Rows from block 6 of the encoder of a small image autoencoder, named by matrix and row number. Rows with one number within an expert belong to one neuron, the router's apart. Each number is 200 + 40 x the weight over its row's rms, rounded and kept within 0 to 999. All counts start at 0.
Before each expert's rows are labels from the 100 images, of 14976, where the router gives the expert most weight on average: "peak on" is the class under the peak; "responds to" is what is common among them. Only what is clearly more common there than usual is listed. The data: Sentinel-2 satellite tiles (TerraMesh).
# router: slot weights (encoder.blocks.6.mlp.router.weight, 128x128, trained with AdamW), inputs 0-127
# up: expert up (encoder.blocks.6.mlp.up, 64x64x128), inputs 0-127
# down: expert down (encoder.blocks.6.mlp.down, 64x128x64, transposed), outputs 0-127

# expert 60
peak on: water
responds to: water; main land cover: water
router.120,220,156,193,215,134,169,136,162,176,205,200,219,217,234,220,209,174,199,237,160,201,181,213,241,196,234,202,230,169,133,240,252,164,259,220,233,245,238,129,160,155,213,212,258,202,292,207,168,171,211,130,140,217,235,177,221,135,220,149,232,197,284,244,189,226,181,237,270,193,221,206,222,185,271,196,271,148,190,241,276,120,159,125,252,191,231,167,247,206,174,167,236,174,167,289,172,204,196,256,249,255,168,182,235,225,177,135,175,266,205,163,157,182,237,224,226,241,236,175,138,244,198,157,156,271,163,192,208
router.121,249,205,262,211,251,205,163,200,156,192,186,197,199,255,143,148,190,162,207,156,171,132,220,138,179,255,197,184,243,147,156,196,230,198,189,181,153,173,163,110,184,173,145,185,190,263,165,201,216,199,187,207,228,183,127,247,177,187,194,161,197,211,245,303,276,145,181,210,235,204,219,169,233,238,215,267,224,174,170,234,212,242,130,197,131,135,188,192,226,133,174,180,162,168,151,176,203,135,159,274,211,116,226,250,254,239,228,192,189,148,154,182,185,207,218,225,236,263,221,258,115,207,147,184,146,222,237,132
up.0,165,219,186,240,220,221,218,182,204,193,238,207,192,185,296,146,194,161,127,272,214,255,192,161,206,175,141,179,125,271,199,178,189,210,182,217,141,202,187,208,245,265,280,156,171,241,149,241,209,181,176,215,218,178,233,202,216,165,278,198,209,224,223,224,244,216,167,188,148,143,247,247,246,252,270,140,311,130,284,193,211,242,211,205,216,145,198,187,203,184,234,171,66,181,157,211,198,220,187,215,300,165,274,224,222,219,162,180,235,219,216,212,193,197,218,195,174,200,235,167,246,207,229,211,257,157,226,202
down.0,186,191,208,185,214,195,236,189,161,296,216,266,292,212,247,166,264,224,205,198,199,236,211,203,222,189,238,198,206,205,258,207,179,207,198,150,174,198,213,194,223,247,293,152,299,139,154,187,212,166,195,70,148,192,229,199,212,223,200,200,225,138,205,173,195,212,353,149,203,205,205,228,182,164,213,234,228,196,271,208,202,109,202,184,164,199,194,166,195,128,192,199,142,197,184,223,192,165,208,278,204,185,240,163,199,202,212,124,224,199,159,109,202,219,207,230,191,160,198,178,223,194,198,208,280,111,188,205
up.2,208,112,214,212,160,171,270,192,190,261,210,192,261,253,217,207,216,133,178,177,234,235,237,236,140,139,171,159,175,185,240,253,226,271,207,232,213,153,154,196,190,133,232,238,219,109,195,145,209,195,148,163,214,253,163,225,156,196,223,183,147,220,231,166,134,163,231,209,194,189,177,180,234,136,188,300,183,145,208,221,127,123,199,232,161,234,140,249,238,240,143,205,159,179,261,256,140,229,249,216,204,223,221,226,262,149,142,198,159,184,206,218,250,231,201,181,193,280,203,140,241,204,192,139,192,174,186,227
down.2,188,208,186,221,188,211,220,219,201,268,175,280,266,198,121,185,206,189,183,190,233,204,197,203,184,197,189,176,194,216,263,192,116,206,211,246,200,204,172,128,81,187,176,181,135,347,233,230,180,218,194,138,250,205,164,201,201,183,186,206,191,301,168,278,194,214,281,219,194,211,211,177,192,331,161,203,181,203,233,180,200,214,124,215,228,194,191,211,199,198,200,199,133,273,193,203,212,181,201,290,265,77,203,214,193,202,208,159,206,199,205,176,207,204,201,190,230,198,207,218,197,192,186,204,301,193,204,176
up.11,245,165,272,145,219,136,159,237,211,220,156,200,239,223,200,279,146,166,171,198,234,228,233,212,80,171,176,169,224,144,219,239,237,227,159,245,299,168,149,212,191,169,210,260,175,155,259,215,158,220,172,143,206,228,151,228,164,195,216,260,111,223,209,203,210,224,246,224,283,189,145,137,303,197,247,217,185,171,142,256,172,237,228,269,171,183,201,239,224,209,199,216,223,213,237,252,196,216,252,193,158,250,204,220,212,108,218,274,200,174,216,178,192,178,204,136,216,227,210,159,226,193,231,173,196,234,174,226
down.11,199,195,196,197,200,202,195,206,199,230,191,215,231,200,143,199,148,188,206,201,257,196,204,198,197,204,188,194,207,203,189,197,214,258,208,273,203,199,181,81,199,193,202,223,166,425,209,204,195,195,196,171,235,200,144,196,200,222,196,215,192,321,187,270,198,210,226,274,204,201,198,199,206,393,214,214,203,211,187,202,200,273,87,199,240,194,198,204,197,235,202,204,193,255,203,201,205,218,203,210,210,135,194,276,201,200,206,231,182,199,210,227,207,218,208,187,203,282,205,211,195,199,191,196,235,227,198,201
up.13,163,204,193,240,194,201,163,149,157,186,210,162,247,170,221,191,212,207,172,235,178,232,165,115,188,141,203,247,155,280,270,177,184,160,206,204,148,175,195,203,178,204,268,123,210,232,243,238,180,233,213,190,241,156,251,148,217,115,277,160,191,217,176,170,198,128,262,172,208,179,205,230,245,198,185,206,231,117,237,221,213,232,188,194,286,113,148,163,221,229,233,138,105,124,163,236,185,186,151,204,216,251,221,159,216,265,146,215,195,256,231,203,186,148,196,262,185,178,227,166,223,254,218,168,282,169,239,218
down.13,181,206,218,200,220,181,246,204,190,298,227,268,285,202,262,172,294,197,211,200,211,237,205,194,204,202,232,190,200,210,237,193,156,233,201,129,175,201,209,244,225,249,201,167,281,74,161,179,210,207,202,120,133,210,253,205,209,211,198,221,226,133,208,169,195,199,273,161,192,237,213,221,210,74,163,252,222,199,284,235,187,88,235,175,167,183,188,156,208,124,196,199,123,202,181,199,192,175,188,277,230,177,241,162,205,192,212,120,237,202,187,144,177,254,215,210,192,146,221,173,214,204,193,199,224,156,195,195
up.14,130,223,156,209,224,250,171,205,173,201,193,225,188,159,228,122,180,225,166,312,229,217,218,170,212,247,256,188,181,219,239,162,226,171,219,179,246,167,191,190,207,237,170,241,208,327,146,183,278,194,211,183,218,168,220,187,181,203,209,263,175,202,246,209,265,180,198,183,205,156,219,223,225,313,214,140,227,196,264,157,233,278,278,198,192,200,218,170,183,211,249,188,269,187,165,224,188,197,184,194,175,123,233,215,134,157,265,168,282,258,179,162,196,185,262,143,133,133,229,183,240,225,219,232,185,222,176,248
down.14,214,200,178,197,188,196,233,194,215,264,197,247,306,191,269,196,252,190,215,199,172,200,190,183,196,200,200,200,195,193,247,187,118,209,210,142,171,196,208,177,216,248,307,183,202,72,206,194,199,162,197,80,167,187,243,208,207,173,203,196,192,141,198,139,193,209,298,122,212,213,201,218,211,94,212,213,214,205,257,223,205,124,240,192,184,207,200,168,199,120,203,213,97,162,202,209,186,197,198,267,247,125,230,159,201,189,188,103,217,203,163,127,189,222,206,211,187,181,204,195,207,204,196,194,287,144,205,211

# expert 38
peak on: snow or ice
responds to: snow or ice; main land cover: snow or ice
router.76,186,210,186,253,238,153,191,211,153,137,289,269,271,253,128,182,213,234,246,243,207,237,170,198,165,261,208,222,196,169,232,183,265,150,201,247,254,204,207,168,192,293,109,184,247,236,177,181,209,300,193,187,139,182,201,224,166,202,161,225,206,233,219,203,222,107,225,180,170,246,216,171,230,254,251,193,195,218,198,211,231,246,179,174,195,148,221,193,182,146,226,168,171,279,201,204,144,219,199,138,210,144,119,140,208,214,199,206,112,240,221,216,207,210,161,212,250,213,161,203,250,210,254,177,103,221,223,237
router.77,153,196,165,217,221,169,233,224,182,175,260,112,146,161,193,206,181,182,220,146,166,207,235,200,180,150,246,135,150,189,170,257,190,240,143,209,171,152,157,163,216,274,240,240,154,258,147,161,214,214,156,242,256,200,186,160,266,173,152,185,209,210,188,266,163,270,253,192,175,186,160,186,225,243,170,213,172,156,228,143,169,154,180,232,164,207,179,157,132,230,192,270,207,178,129,224,173,163,227,255,164,138,229,134,266,194,245,222,258,240,185,163,130,215,148,177,194,155,115,220,193,182,205,241,240,131,219,263
up.1,208,154,187,192,178,220,255,213,200,209,161,72,141,207,249,178,189,162,213,166,160,190,249,210,194,145,94,184,178,196,172,220,185,198,98,234,222,175,124,144,180,175,206,264,193,186,202,221,197,199,176,294,309,196,238,203,228,191,180,186,149,210,208,249,163,203,194,190,210,168,169,205,200,187,99,132,197,183,211,182,182,127,195,226,214,234,179,168,175,288,179,262,167,248,195,182,229,163,232,221,256,179,265,176,259,161,228,203,242,197,237,177,191,151,245,160,198,162,154,150,125,205,216,278,219,160,223,177
down.1,222,185,189,202,196,188,149,208,207,151,199,344,413,183,90,190,195,183,213,197,144,208,196,200,203,207,196,205,196,187,197,201,190,185,184,158,179,213,206,105,149,244,216,211,246,273,183,195,209,231,191,182,164,183,167,208,194,240,207,215,202,219,204,203,197,225,238,198,214,203,203,197,198,285,275,276,131,193,164,212,213,194,180,216,185,192,206,197,223,204,190,206,262,320,184,201,198,163,203,222,168,173,123,148,212,217,199,236,153,191,306,245,197,157,205,203,173,212,198,205,186,210,207,192,157,150,197,190
up.9,199,232,180,214,196,207,199,234,266,183,170,262,161,238,172,130,215,235,229,235,219,188,267,202,231,211,204,158,225,188,104,165,295,191,203,215,207,191,197,178,215,165,218,258,215,297,157,159,220,179,114,216,239,197,159,233,200,200,175,243,170,224,228,176,261,148,158,246,223,149,191,236,208,292,211,110,208,205,246,191,233,215,195,226,185,284,201,304,160,278,216,198,201,225,234,231,231,182,222,235,230,177,175,205,176,169,234,164,201,169,280,216,184,146,133,200,172,215,115,207,159,166,222,177,83,204,198,201
down.9,192,203,206,184,200,199,134,211,211,180,165,285,228,202,203,226,104,144,215,211,245,209,172,229,199,165,186,194,202,192,183,165,190,235,163,231,202,173,212,160,147,315,144,221,167,128,228,202,189,134,218,74,192,185,129,209,196,183,148,182,201,206,224,237,201,263,288,283,193,189,208,179,220,102,278,224,197,204,188,218,222,276,187,172,197,173,225,238,206,144,198,203,214,306,228,231,211,244,200,188,189,211,186,272,194,159,237,200,185,157,208,196,217,202,200,154,203,126,170,214,196,187,206,197,341,221,216,186
up.10,257,208,191,148,264,184,232,205,227,155,204,192,229,233,199,244,134,189,236,161,158,168,256,230,192,218,154,170,224,174,181,229,166,263,110,177,178,269,187,168,136,242,181,207,258,349,223,198,177,140,129,206,271,227,177,182,206,232,142,214,216,219,178,190,196,220,198,206,240,240,155,160,214,334,243,218,199,242,151,232,167,206,150,203,161,189,214,198,197,229,211,249,217,263,191,176,193,188,228,198,193,235,173,261,284,214,216,257,158,130,213,244,238,211,176,178,215,213,177,214,178,153,160,148,268,139,224,191
down.10,200,205,207,204,188,224,154,212,203,182,197,120,210,185,155,204,166,174,207,181,178,203,205,216,187,219,160,216,204,198,179,210,252,169,201,322,172,186,205,200,200,193,277,223,276,0,216,182,191,191,212,213,228,207,175,189,193,176,188,190,174,256,214,170,199,192,233,225,201,200,197,200,196,34,208,277,186,198,213,214,188,278,222,214,223,214,212,221,188,274,175,194,174,238,222,188,189,208,207,162,230,332,173,225,211,212,175,269,186,213,147,197,201,172,209,191,199,297,202,190,202,199,191,205,172,197,206,218
up.16,188,142,186,217,240,192,215,204,253,188,176,151,195,248,160,189,230,212,204,138,189,205,234,176,218,70,140,207,156,218,181,232,119,210,134,258,144,224,237,227,141,148,217,158,247,273,184,219,199,238,159,155,259,211,179,225,177,181,199,189,210,206,243,247,155,173,201,210,185,141,186,240,197,274,130,219,129,149,194,200,152,129,152,216,238,186,162,255,154,285,178,215,139,170,202,214,239,163,218,236,314,210,222,176,252,206,169,239,193,172,202,239,221,143,233,261,208,172,159,164,217,207,145,192,240,143,233,185
down.16,199,195,214,192,183,206,195,208,195,251,197,344,322,207,158,226,228,197,226,216,193,203,184,200,190,195,199,204,202,197,217,197,222,212,197,227,178,212,191,76,219,209,148,187,237,164,210,197,203,203,204,196,79,214,197,206,203,183,201,196,214,271,192,163,190,227,215,288,171,205,184,215,206,224,288,276,206,206,235,229,194,281,82,190,116,201,200,185,191,208,186,214,184,236,206,225,188,214,186,222,217,186,208,333,171,178,218,216,174,186,113,206,218,278,223,212,198,271,209,199,184,183,203,199,315,248,217,209
up.17,146,263,149,223,203,276,237,157,164,198,216,129,185,175,286,156,229,197,261,233,160,244,205,206,272,172,190,196,147,238,178,202,197,263,156,126,157,180,196,186,251,223,253,216,218,157,161,229,239,189,218,279,202,147,263,153,281,186,191,166,263,155,178,233,175,246,147,150,164,221,228,244,140,151,119,165,232,196,245,137,253,161,237,146,184,229,219,124,190,239,238,175,256,208,165,169,215,175,156,218,193,174,220,177,205,265,269,150,266,207,209,201,157,173,209,232,170,174,175,216,165,199,191,244,216,151,187,215
down.17,200,174,195,209,212,200,231,204,198,241,190,276,247,202,282,198,299,200,190,195,130,206,197,207,187,201,193,196,193,207,257,208,134,104,173,155,185,192,196,136,224,245,135,132,247,238,204,221,196,220,199,158,109,190,307,201,196,239,194,195,194,97,186,183,199,204,209,121,201,197,201,205,197,232,281,170,265,204,268,201,201,162,271,208,164,206,212,191,186,157,205,179,119,137,190,203,205,151,209,292,235,159,230,137,188,200,193,110,223,198,111,97,193,229,190,192,204,156,192,204,202,199,185,213,233,180,195,185

# expert 47
peak on: rangeland; bare ground
responds to: main land cover: rangeland; main land cover: bare ground
router.94,157,199,210,240,208,165,180,229,162,132,171,180,182,212,179,223,229,219,173,162,225,141,182,170,147,237,233,209,279,115,236,214,238,258,196,186,194,195,211,202,285,210,250,254,160,285,254,192,234,175,143,241,262,248,176,264,134,224,184,156,217,222,188,285,281,168,212,176,186,145,152,189,235,273,243,246,203,221,249,235,265,222,207,232,135,210,215,208,211,154,203,173,269,254,150,136,191,154,169,186,197,208,216,167,143,178,183,209,227,184,258,186,145,282,142,221,168,216,259,177,172,240,154,194,182,167,203,139
router.95,232,208,142,194,215,217,209,152,220,213,155,176,195,163,156,186,209,230,238,177,146,135,235,178,142,232,240,207,181,148,170,186,131,169,212,176,248,190,277,202,204,171,160,244,156,241,171,229,214,204,206,133,239,180,258,173,122,221,98,235,161,161,164,238,239,199,145,250,254,230,235,161,215,278,236,206,197,171,177,201,156,189,142,234,181,154,188,163,244,178,245,254,185,229,229,112,220,253,198,172,217,96,94,227,148,168,136,203,226,235,137,220,189,263,219,236,222,212,267,240,232,206,188,143,181,189,172,181
up.1,140,256,197,197,196,241,187,222,221,179,206,189,155,189,218,164,213,291,194,252,165,167,198,150,238,226,267,236,219,207,168,147,188,184,246,148,254,217,236,180,231,174,193,174,217,364,144,221,216,187,236,243,183,177,197,176,271,248,178,165,235,151,186,254,191,260,122,178,202,188,204,213,191,318,228,147,199,200,215,161,262,217,171,154,226,216,229,155,161,175,234,204,213,216,152,178,234,151,147,236,221,141,202,182,126,231,269,133,225,234,177,158,183,197,126,222,183,164,210,270,187,167,217,269,194,194,188,222
down.1,211,202,203,188,185,159,196,190,210,127,226,147,124,195,135,222,193,162,219,163,177,138,158,239,229,187,192,205,179,201,257,212,91,115,165,183,231,241,178,134,188,185,233,184,181,248,149,185,207,224,154,227,128,176,251,177,243,250,176,189,228,227,178,270,194,198,181,227,150,199,218,229,210,146,275,156,137,169,194,200,163,262,84,180,239,156,204,190,182,124,217,212,237,176,200,169,215,245,156,277,254,182,188,152,229,263,162,209,182,183,129,257,167,222,199,245,177,215,235,167,246,199,147,230,257,110,220,205
up.4,152,272,199,192,213,245,195,204,225,183,216,207,150,183,202,161,219,274,183,240,183,157,175,172,204,243,245,231,211,205,172,153,202,206,251,163,252,227,251,196,211,175,185,196,182,349,163,191,227,192,215,251,191,173,193,183,266,241,161,202,208,158,186,273,203,292,136,189,215,191,219,215,187,338,212,156,189,207,199,193,270,229,163,151,208,198,269,148,127,187,232,213,214,220,128,183,207,150,152,214,218,135,208,195,130,200,283,164,214,193,163,149,191,176,154,209,194,143,228,251,210,167,235,302,179,208,184,222
down.4,220,207,194,186,175,204,176,174,224,179,175,145,146,192,135,130,167,210,243,226,162,195,194,209,231,207,215,206,195,219,213,224,76,140,215,144,189,264,171,128,189,217,196,132,185,229,195,221,169,156,182,168,134,180,188,169,193,251,239,179,233,232,216,261,177,222,160,228,203,188,214,180,234,77,266,137,175,170,220,159,164,185,110,201,229,181,200,211,188,109,185,212,235,120,251,167,240,189,215,218,273,218,212,140,192,217,151,212,184,212,95,282,213,275,174,252,199,245,238,223,180,237,201,200,248,134,197,212
up.12,176,195,126,243,213,209,199,137,150,145,185,254,173,154,210,176,281,172,174,219,187,209,173,152,175,255,267,198,213,193,137,193,209,189,251,194,219,154,153,82,207,173,207,244,155,251,180,204,257,195,200,245,174,183,179,228,218,198,172,176,197,124,212,262,228,214,188,193,174,164,238,285,207,277,179,181,190,193,203,206,236,197,200,202,178,239,168,138,165,180,134,233,187,259,208,216,251,144,178,200,269,167,173,214,107,189,296,161,223,244,146,216,188,216,132,169,182,146,304,152,226,180,212,208,162,128,211,247
down.12,228,250,148,168,175,170,144,221,220,231,178,255,306,225,261,159,184,188,222,173,261,244,147,214,201,206,204,225,188,189,232,177,241,179,212,232,204,187,236,240,173,257,211,252,192,118,156,202,212,192,221,60,288,159,219,198,207,153,169,190,176,178,185,183,191,129,276,184,175,215,203,201,207,157,270,142,224,201,278,222,233,198,236,152,136,192,214,186,207,218,193,202,155,197,220,232,129,236,197,166,117,233,247,268,193,207,231,164,223,195,234,124,202,180,176,117,176,138,163,248,204,227,218,174,187,272,249,166
up.13,175,183,163,233,238,209,167,186,138,179,189,214,189,152,165,151,179,146,214,204,216,222,189,219,211,188,162,141,209,225,273,238,165,205,167,259,133,172,162,115,172,213,192,221,171,308,138,192,244,213,229,135,258,221,158,205,165,140,239,286,201,272,245,248,225,140,255,231,177,185,232,245,235,323,210,224,178,230,306,213,169,221,160,263,242,166,163,185,227,223,169,215,115,168,217,255,175,204,209,177,217,106,221,188,201,192,183,170,200,223,222,165,193,170,253,231,130,228,190,172,212,221,194,191,233,210,156,191
down.13,192,196,200,211,203,192,227,212,197,289,185,272,271,205,318,149,265,209,203,211,269,245,208,205,203,201,231,184,201,210,245,201,226,251,213,143,206,169,196,272,224,263,220,182,310,145,150,187,191,157,207,92,150,197,255,201,207,217,199,237,196,109,208,116,190,190,314,148,194,215,196,217,185,133,226,221,235,193,244,211,205,163,286,192,218,207,204,167,221,175,181,209,179,203,191,232,146,211,193,232,179,209,247,214,191,204,233,129,267,193,190,107,195,240,200,173,196,122,218,181,237,183,213,184,263,185,191,222
up.15,214,192,245,196,191,160,202,267,201,208,162,217,179,171,229,276,186,222,176,232,214,214,230,224,83,196,156,164,243,107,153,208,283,206,157,189,270,154,190,191,224,191,198,263,209,122,257,219,150,178,189,140,193,235,159,229,191,260,174,277,137,187,210,207,242,166,213,180,263,217,145,184,298,194,300,230,194,188,160,287,178,255,208,245,161,230,239,202,200,196,228,195,269,186,183,202,228,207,217,168,148,229,193,154,173,128,233,263,213,182,222,203,219,164,187,137,220,217,223,217,227,164,228,197,115,228,155,227
down.15,210,184,205,208,200,185,192,196,204,160,192,158,180,184,116,198,122,179,194,200,256,209,193,207,220,202,193,195,180,194,183,201,211,250,182,275,210,206,188,76,102,166,226,213,98,340,195,187,217,164,196,190,261,183,118,201,202,200,196,216,210,308,197,258,205,247,204,304,218,200,201,191,196,267,228,145,184,190,163,215,211,263,100,211,219,184,197,217,211,227,212,196,223,252,191,209,192,233,205,144,198,265,162,269,209,206,186,310,172,208,213,263,195,166,190,188,186,226,184,205,205,196,213,204,294,221,212,198

# expert 21
peak on: water
responds to: water; main land cover: water
router.42,179,172,185,109,155,148,142,189,155,177,245,134,121,193,151,181,243,223,244,173,209,190,156,160,226,181,193,215,209,234,195,199,221,133,164,168,213,273,181,213,217,142,140,150,140,297,215,213,194,241,231,270,160,272,254,225,209,247,223,196,223,233,133,246,172,193,224,148,156,171,237,186,230,182,155,228,184,239,199,213,134,196,118,188,244,207,226,190,222,196,226,201,141,220,143,213,222,169,211,260,184,146,210,144,133,248,149,169,188,148,251,244,179,173,232,259,251,209,269,254,229,129,234,183,240,175,219,208
router.43,243,263,268,169,183,252,228,250,251,235,256,223,169,209,228,208,126,216,185,258,212,195,164,163,182,227,211,258,270,205,163,150,153,202,195,238,256,171,216,165,258,228,124,243,149,263,256,272,151,206,219,154,144,144,245,131,205,239,223,213,186,201,195,176,247,220,220,220,184,241,196,217,231,250,227,190,236,199,223,170,176,224,238,259,156,173,259,229,202,125,269,181,239,217,180,143,237,150,187,255,220,146,199,211,126,145,259,181,173,261,201,186,182,289,229,233,221,192,143,236,147,234,209,178,222,249,208,142
up.0,170,165,189,242,250,209,238,157,174,205,213,263,202,195,221,209,194,134,221,173,251,267,230,182,247,220,213,159,142,225,251,240,232,204,166,221,160,153,124,215,185,230,184,165,296,311,174,163,171,198,123,160,257,187,218,247,148,188,260,224,151,258,192,215,201,183,229,216,177,147,213,217,214,233,211,227,222,144,216,200,174,199,149,199,162,116,141,211,199,277,176,186,127,221,208,230,190,225,231,177,228,115,236,221,236,171,170,221,234,186,261,148,201,227,247,213,258,245,152,151,273,243,273,118,199,196,186,232
down.0,224,212,181,206,219,181,162,194,188,192,186,152,233,184,203,160,243,197,217,196,221,231,175,206,225,207,229,212,187,191,217,201,121,192,190,102,230,192,206,134,203,187,238,181,212,141,176,196,208,136,211,237,76,183,235,221,213,218,184,222,200,69,175,189,174,222,121,178,231,225,188,209,192,112,257,15,211,203,228,241,219,157,268,176,146,199,196,171,222,70,201,202,210,179,196,239,189,225,201,262,184,222,212,153,193,198,240,152,236,199,117,155,192,189,204,164,186,148,156,211,222,210,204,205,233,170,189,204
up.1,216,154,226,148,131,150,287,163,247,216,201,147,221,243,175,285,276,161,190,133,191,214,215,189,157,171,213,198,149,183,188,215,210,257,212,227,184,244,207,183,189,155,212,200,218,130,259,189,150,234,194,189,162,251,214,174,154,218,181,140,194,156,169,213,146,249,214,209,230,237,181,126,222,155,170,260,170,208,180,222,166,144,149,210,224,265,146,191,257,235,168,194,142,145,295,243,206,228,207,258,229,204,155,155,221,193,132,254,150,202,208,246,256,221,186,245,277,246,155,189,195,197,144,171,272,131,184,183
down.1,217,199,210,185,204,186,134,212,206,156,213,267,156,185,131,251,128,201,203,226,221,225,176,204,219,231,211,194,189,167,127,239,237,132,210,203,220,204,186,245,217,165,85,222,223,232,179,195,232,235,190,236,152,221,129,146,212,278,189,205,181,244,178,253,216,178,155,276,208,161,183,214,194,239,329,204,184,245,129,202,168,300,162,209,218,198,175,201,187,210,222,196,310,271,217,228,191,213,228,134,123,216,152,279,180,200,237,267,160,216,237,250,183,182,188,187,203,210,185,204,209,218,208,189,163,296,179,227
up.6,209,219,164,160,154,232,228,182,159,167,200,127,196,193,228,180,236,221,236,199,165,170,186,199,265,184,226,256,189,254,132,172,178,180,231,173,117,199,195,198,214,222,243,162,168,154,194,286,204,161,244,254,158,192,251,164,227,145,204,139,269,182,170,187,191,219,170,153,173,213,257,237,130,142,158,151,243,235,227,144,222,183,231,149,219,292,232,131,134,172,182,130,195,192,158,189,234,297,142,204,243,227,198,140,149,266,196,167,184,262,214,284,208,207,243,273,202,247,202,218,201,193,195,242,254,176,220,162
down.6,214,209,197,247,165,165,288,167,232,213,220,122,132,221,192,162,259,185,198,175,166,201,216,197,248,220,206,203,176,202,242,209,108,129,191,171,185,174,207,214,129,179,216,132,138,282,170,195,194,212,228,156,199,214,236,188,189,204,210,202,201,178,177,258,184,189,148,202,184,204,232,199,184,269,107,158,158,190,251,186,201,118,178,187,188,182,239,199,218,201,176,202,123,107,192,159,174,179,191,286,285,114,218,152,179,162,148,128,210,193,114,165,178,233,202,227,176,164,211,240,201,208,193,194,312,132,199,168
up.7,253,219,256,150,223,185,224,246,236,219,161,241,202,134,248,234,173,209,186,259,202,259,126,243,126,240,182,179,219,152,198,198,270,236,184,205,260,151,176,222,237,220,204,269,173,154,220,214,181,193,208,151,204,208,248,201,178,185,186,284,114,183,226,194,235,233,234,164,227,209,151,171,300,208,270,207,174,162,161,226,220,225,246,262,201,163,289,167,224,187,233,175,235,218,187,198,175,248,219,187,173,222,234,175,210,99,210,241,212,216,295,185,176,148,220,110,171,204,223,179,236,172,248,189,141,286,152,214
down.7,191,170,199,211,199,185,140,180,208,211,201,196,184,195,151,206,103,189,218,197,298,206,193,222,203,215,199,208,186,209,175,206,240,233,201,274,220,198,206,34,146,167,245,272,88,244,200,182,206,159,195,154,310,193,113,202,202,196,206,209,237,312,215,187,204,235,273,267,211,199,212,184,180,253,241,128,207,196,190,197,209,268,162,221,288,217,194,203,227,234,212,185,240,298,192,201,201,248,208,149,154,193,227,255,201,192,201,220,225,212,149,161,203,184,189,185,193,197,195,203,206,190,208,189,272,249,211,208
up.9,175,162,248,201,232,173,175,294,195,255,206,274,264,238,249,205,198,186,148,186,262,234,204,253,147,173,172,146,172,188,221,244,175,234,211,255,223,209,163,210,207,164,224,255,271,276,176,147,202,211,158,163,217,219,158,266,134,198,173,260,149,233,252,212,222,193,244,232,217,174,198,185,264,277,252,193,202,150,206,249,183,164,185,237,170,193,165,217,181,237,166,271,238,200,254,262,204,271,259,144,136,157,236,243,220,149,218,230,188,112,149,168,193,153,239,148,215,236,214,168,263,220,151,183,226,202,154,209
down.9,172,199,214,178,202,274,305,236,197,221,209,101,140,254,194,292,249,230,194,269,195,215,263,157,146,198,175,184,271,261,209,187,178,190,234,208,225,193,213,211,191,174,278,130,178,250,290,169,176,162,241,235,262,269,220,162,178,183,216,208,175,210,242,189,186,162,168,186,193,150,168,248,204,238,157,252,228,236,197,160,181,154,150,231,240,223,232,196,216,213,234,229,166,101,227,209,199,196,147,216,258,218,186,148,109,192,146,222,194,170,222,238,163,194,192,170,260,246,215,137,138,177,157,234,161,189,208,194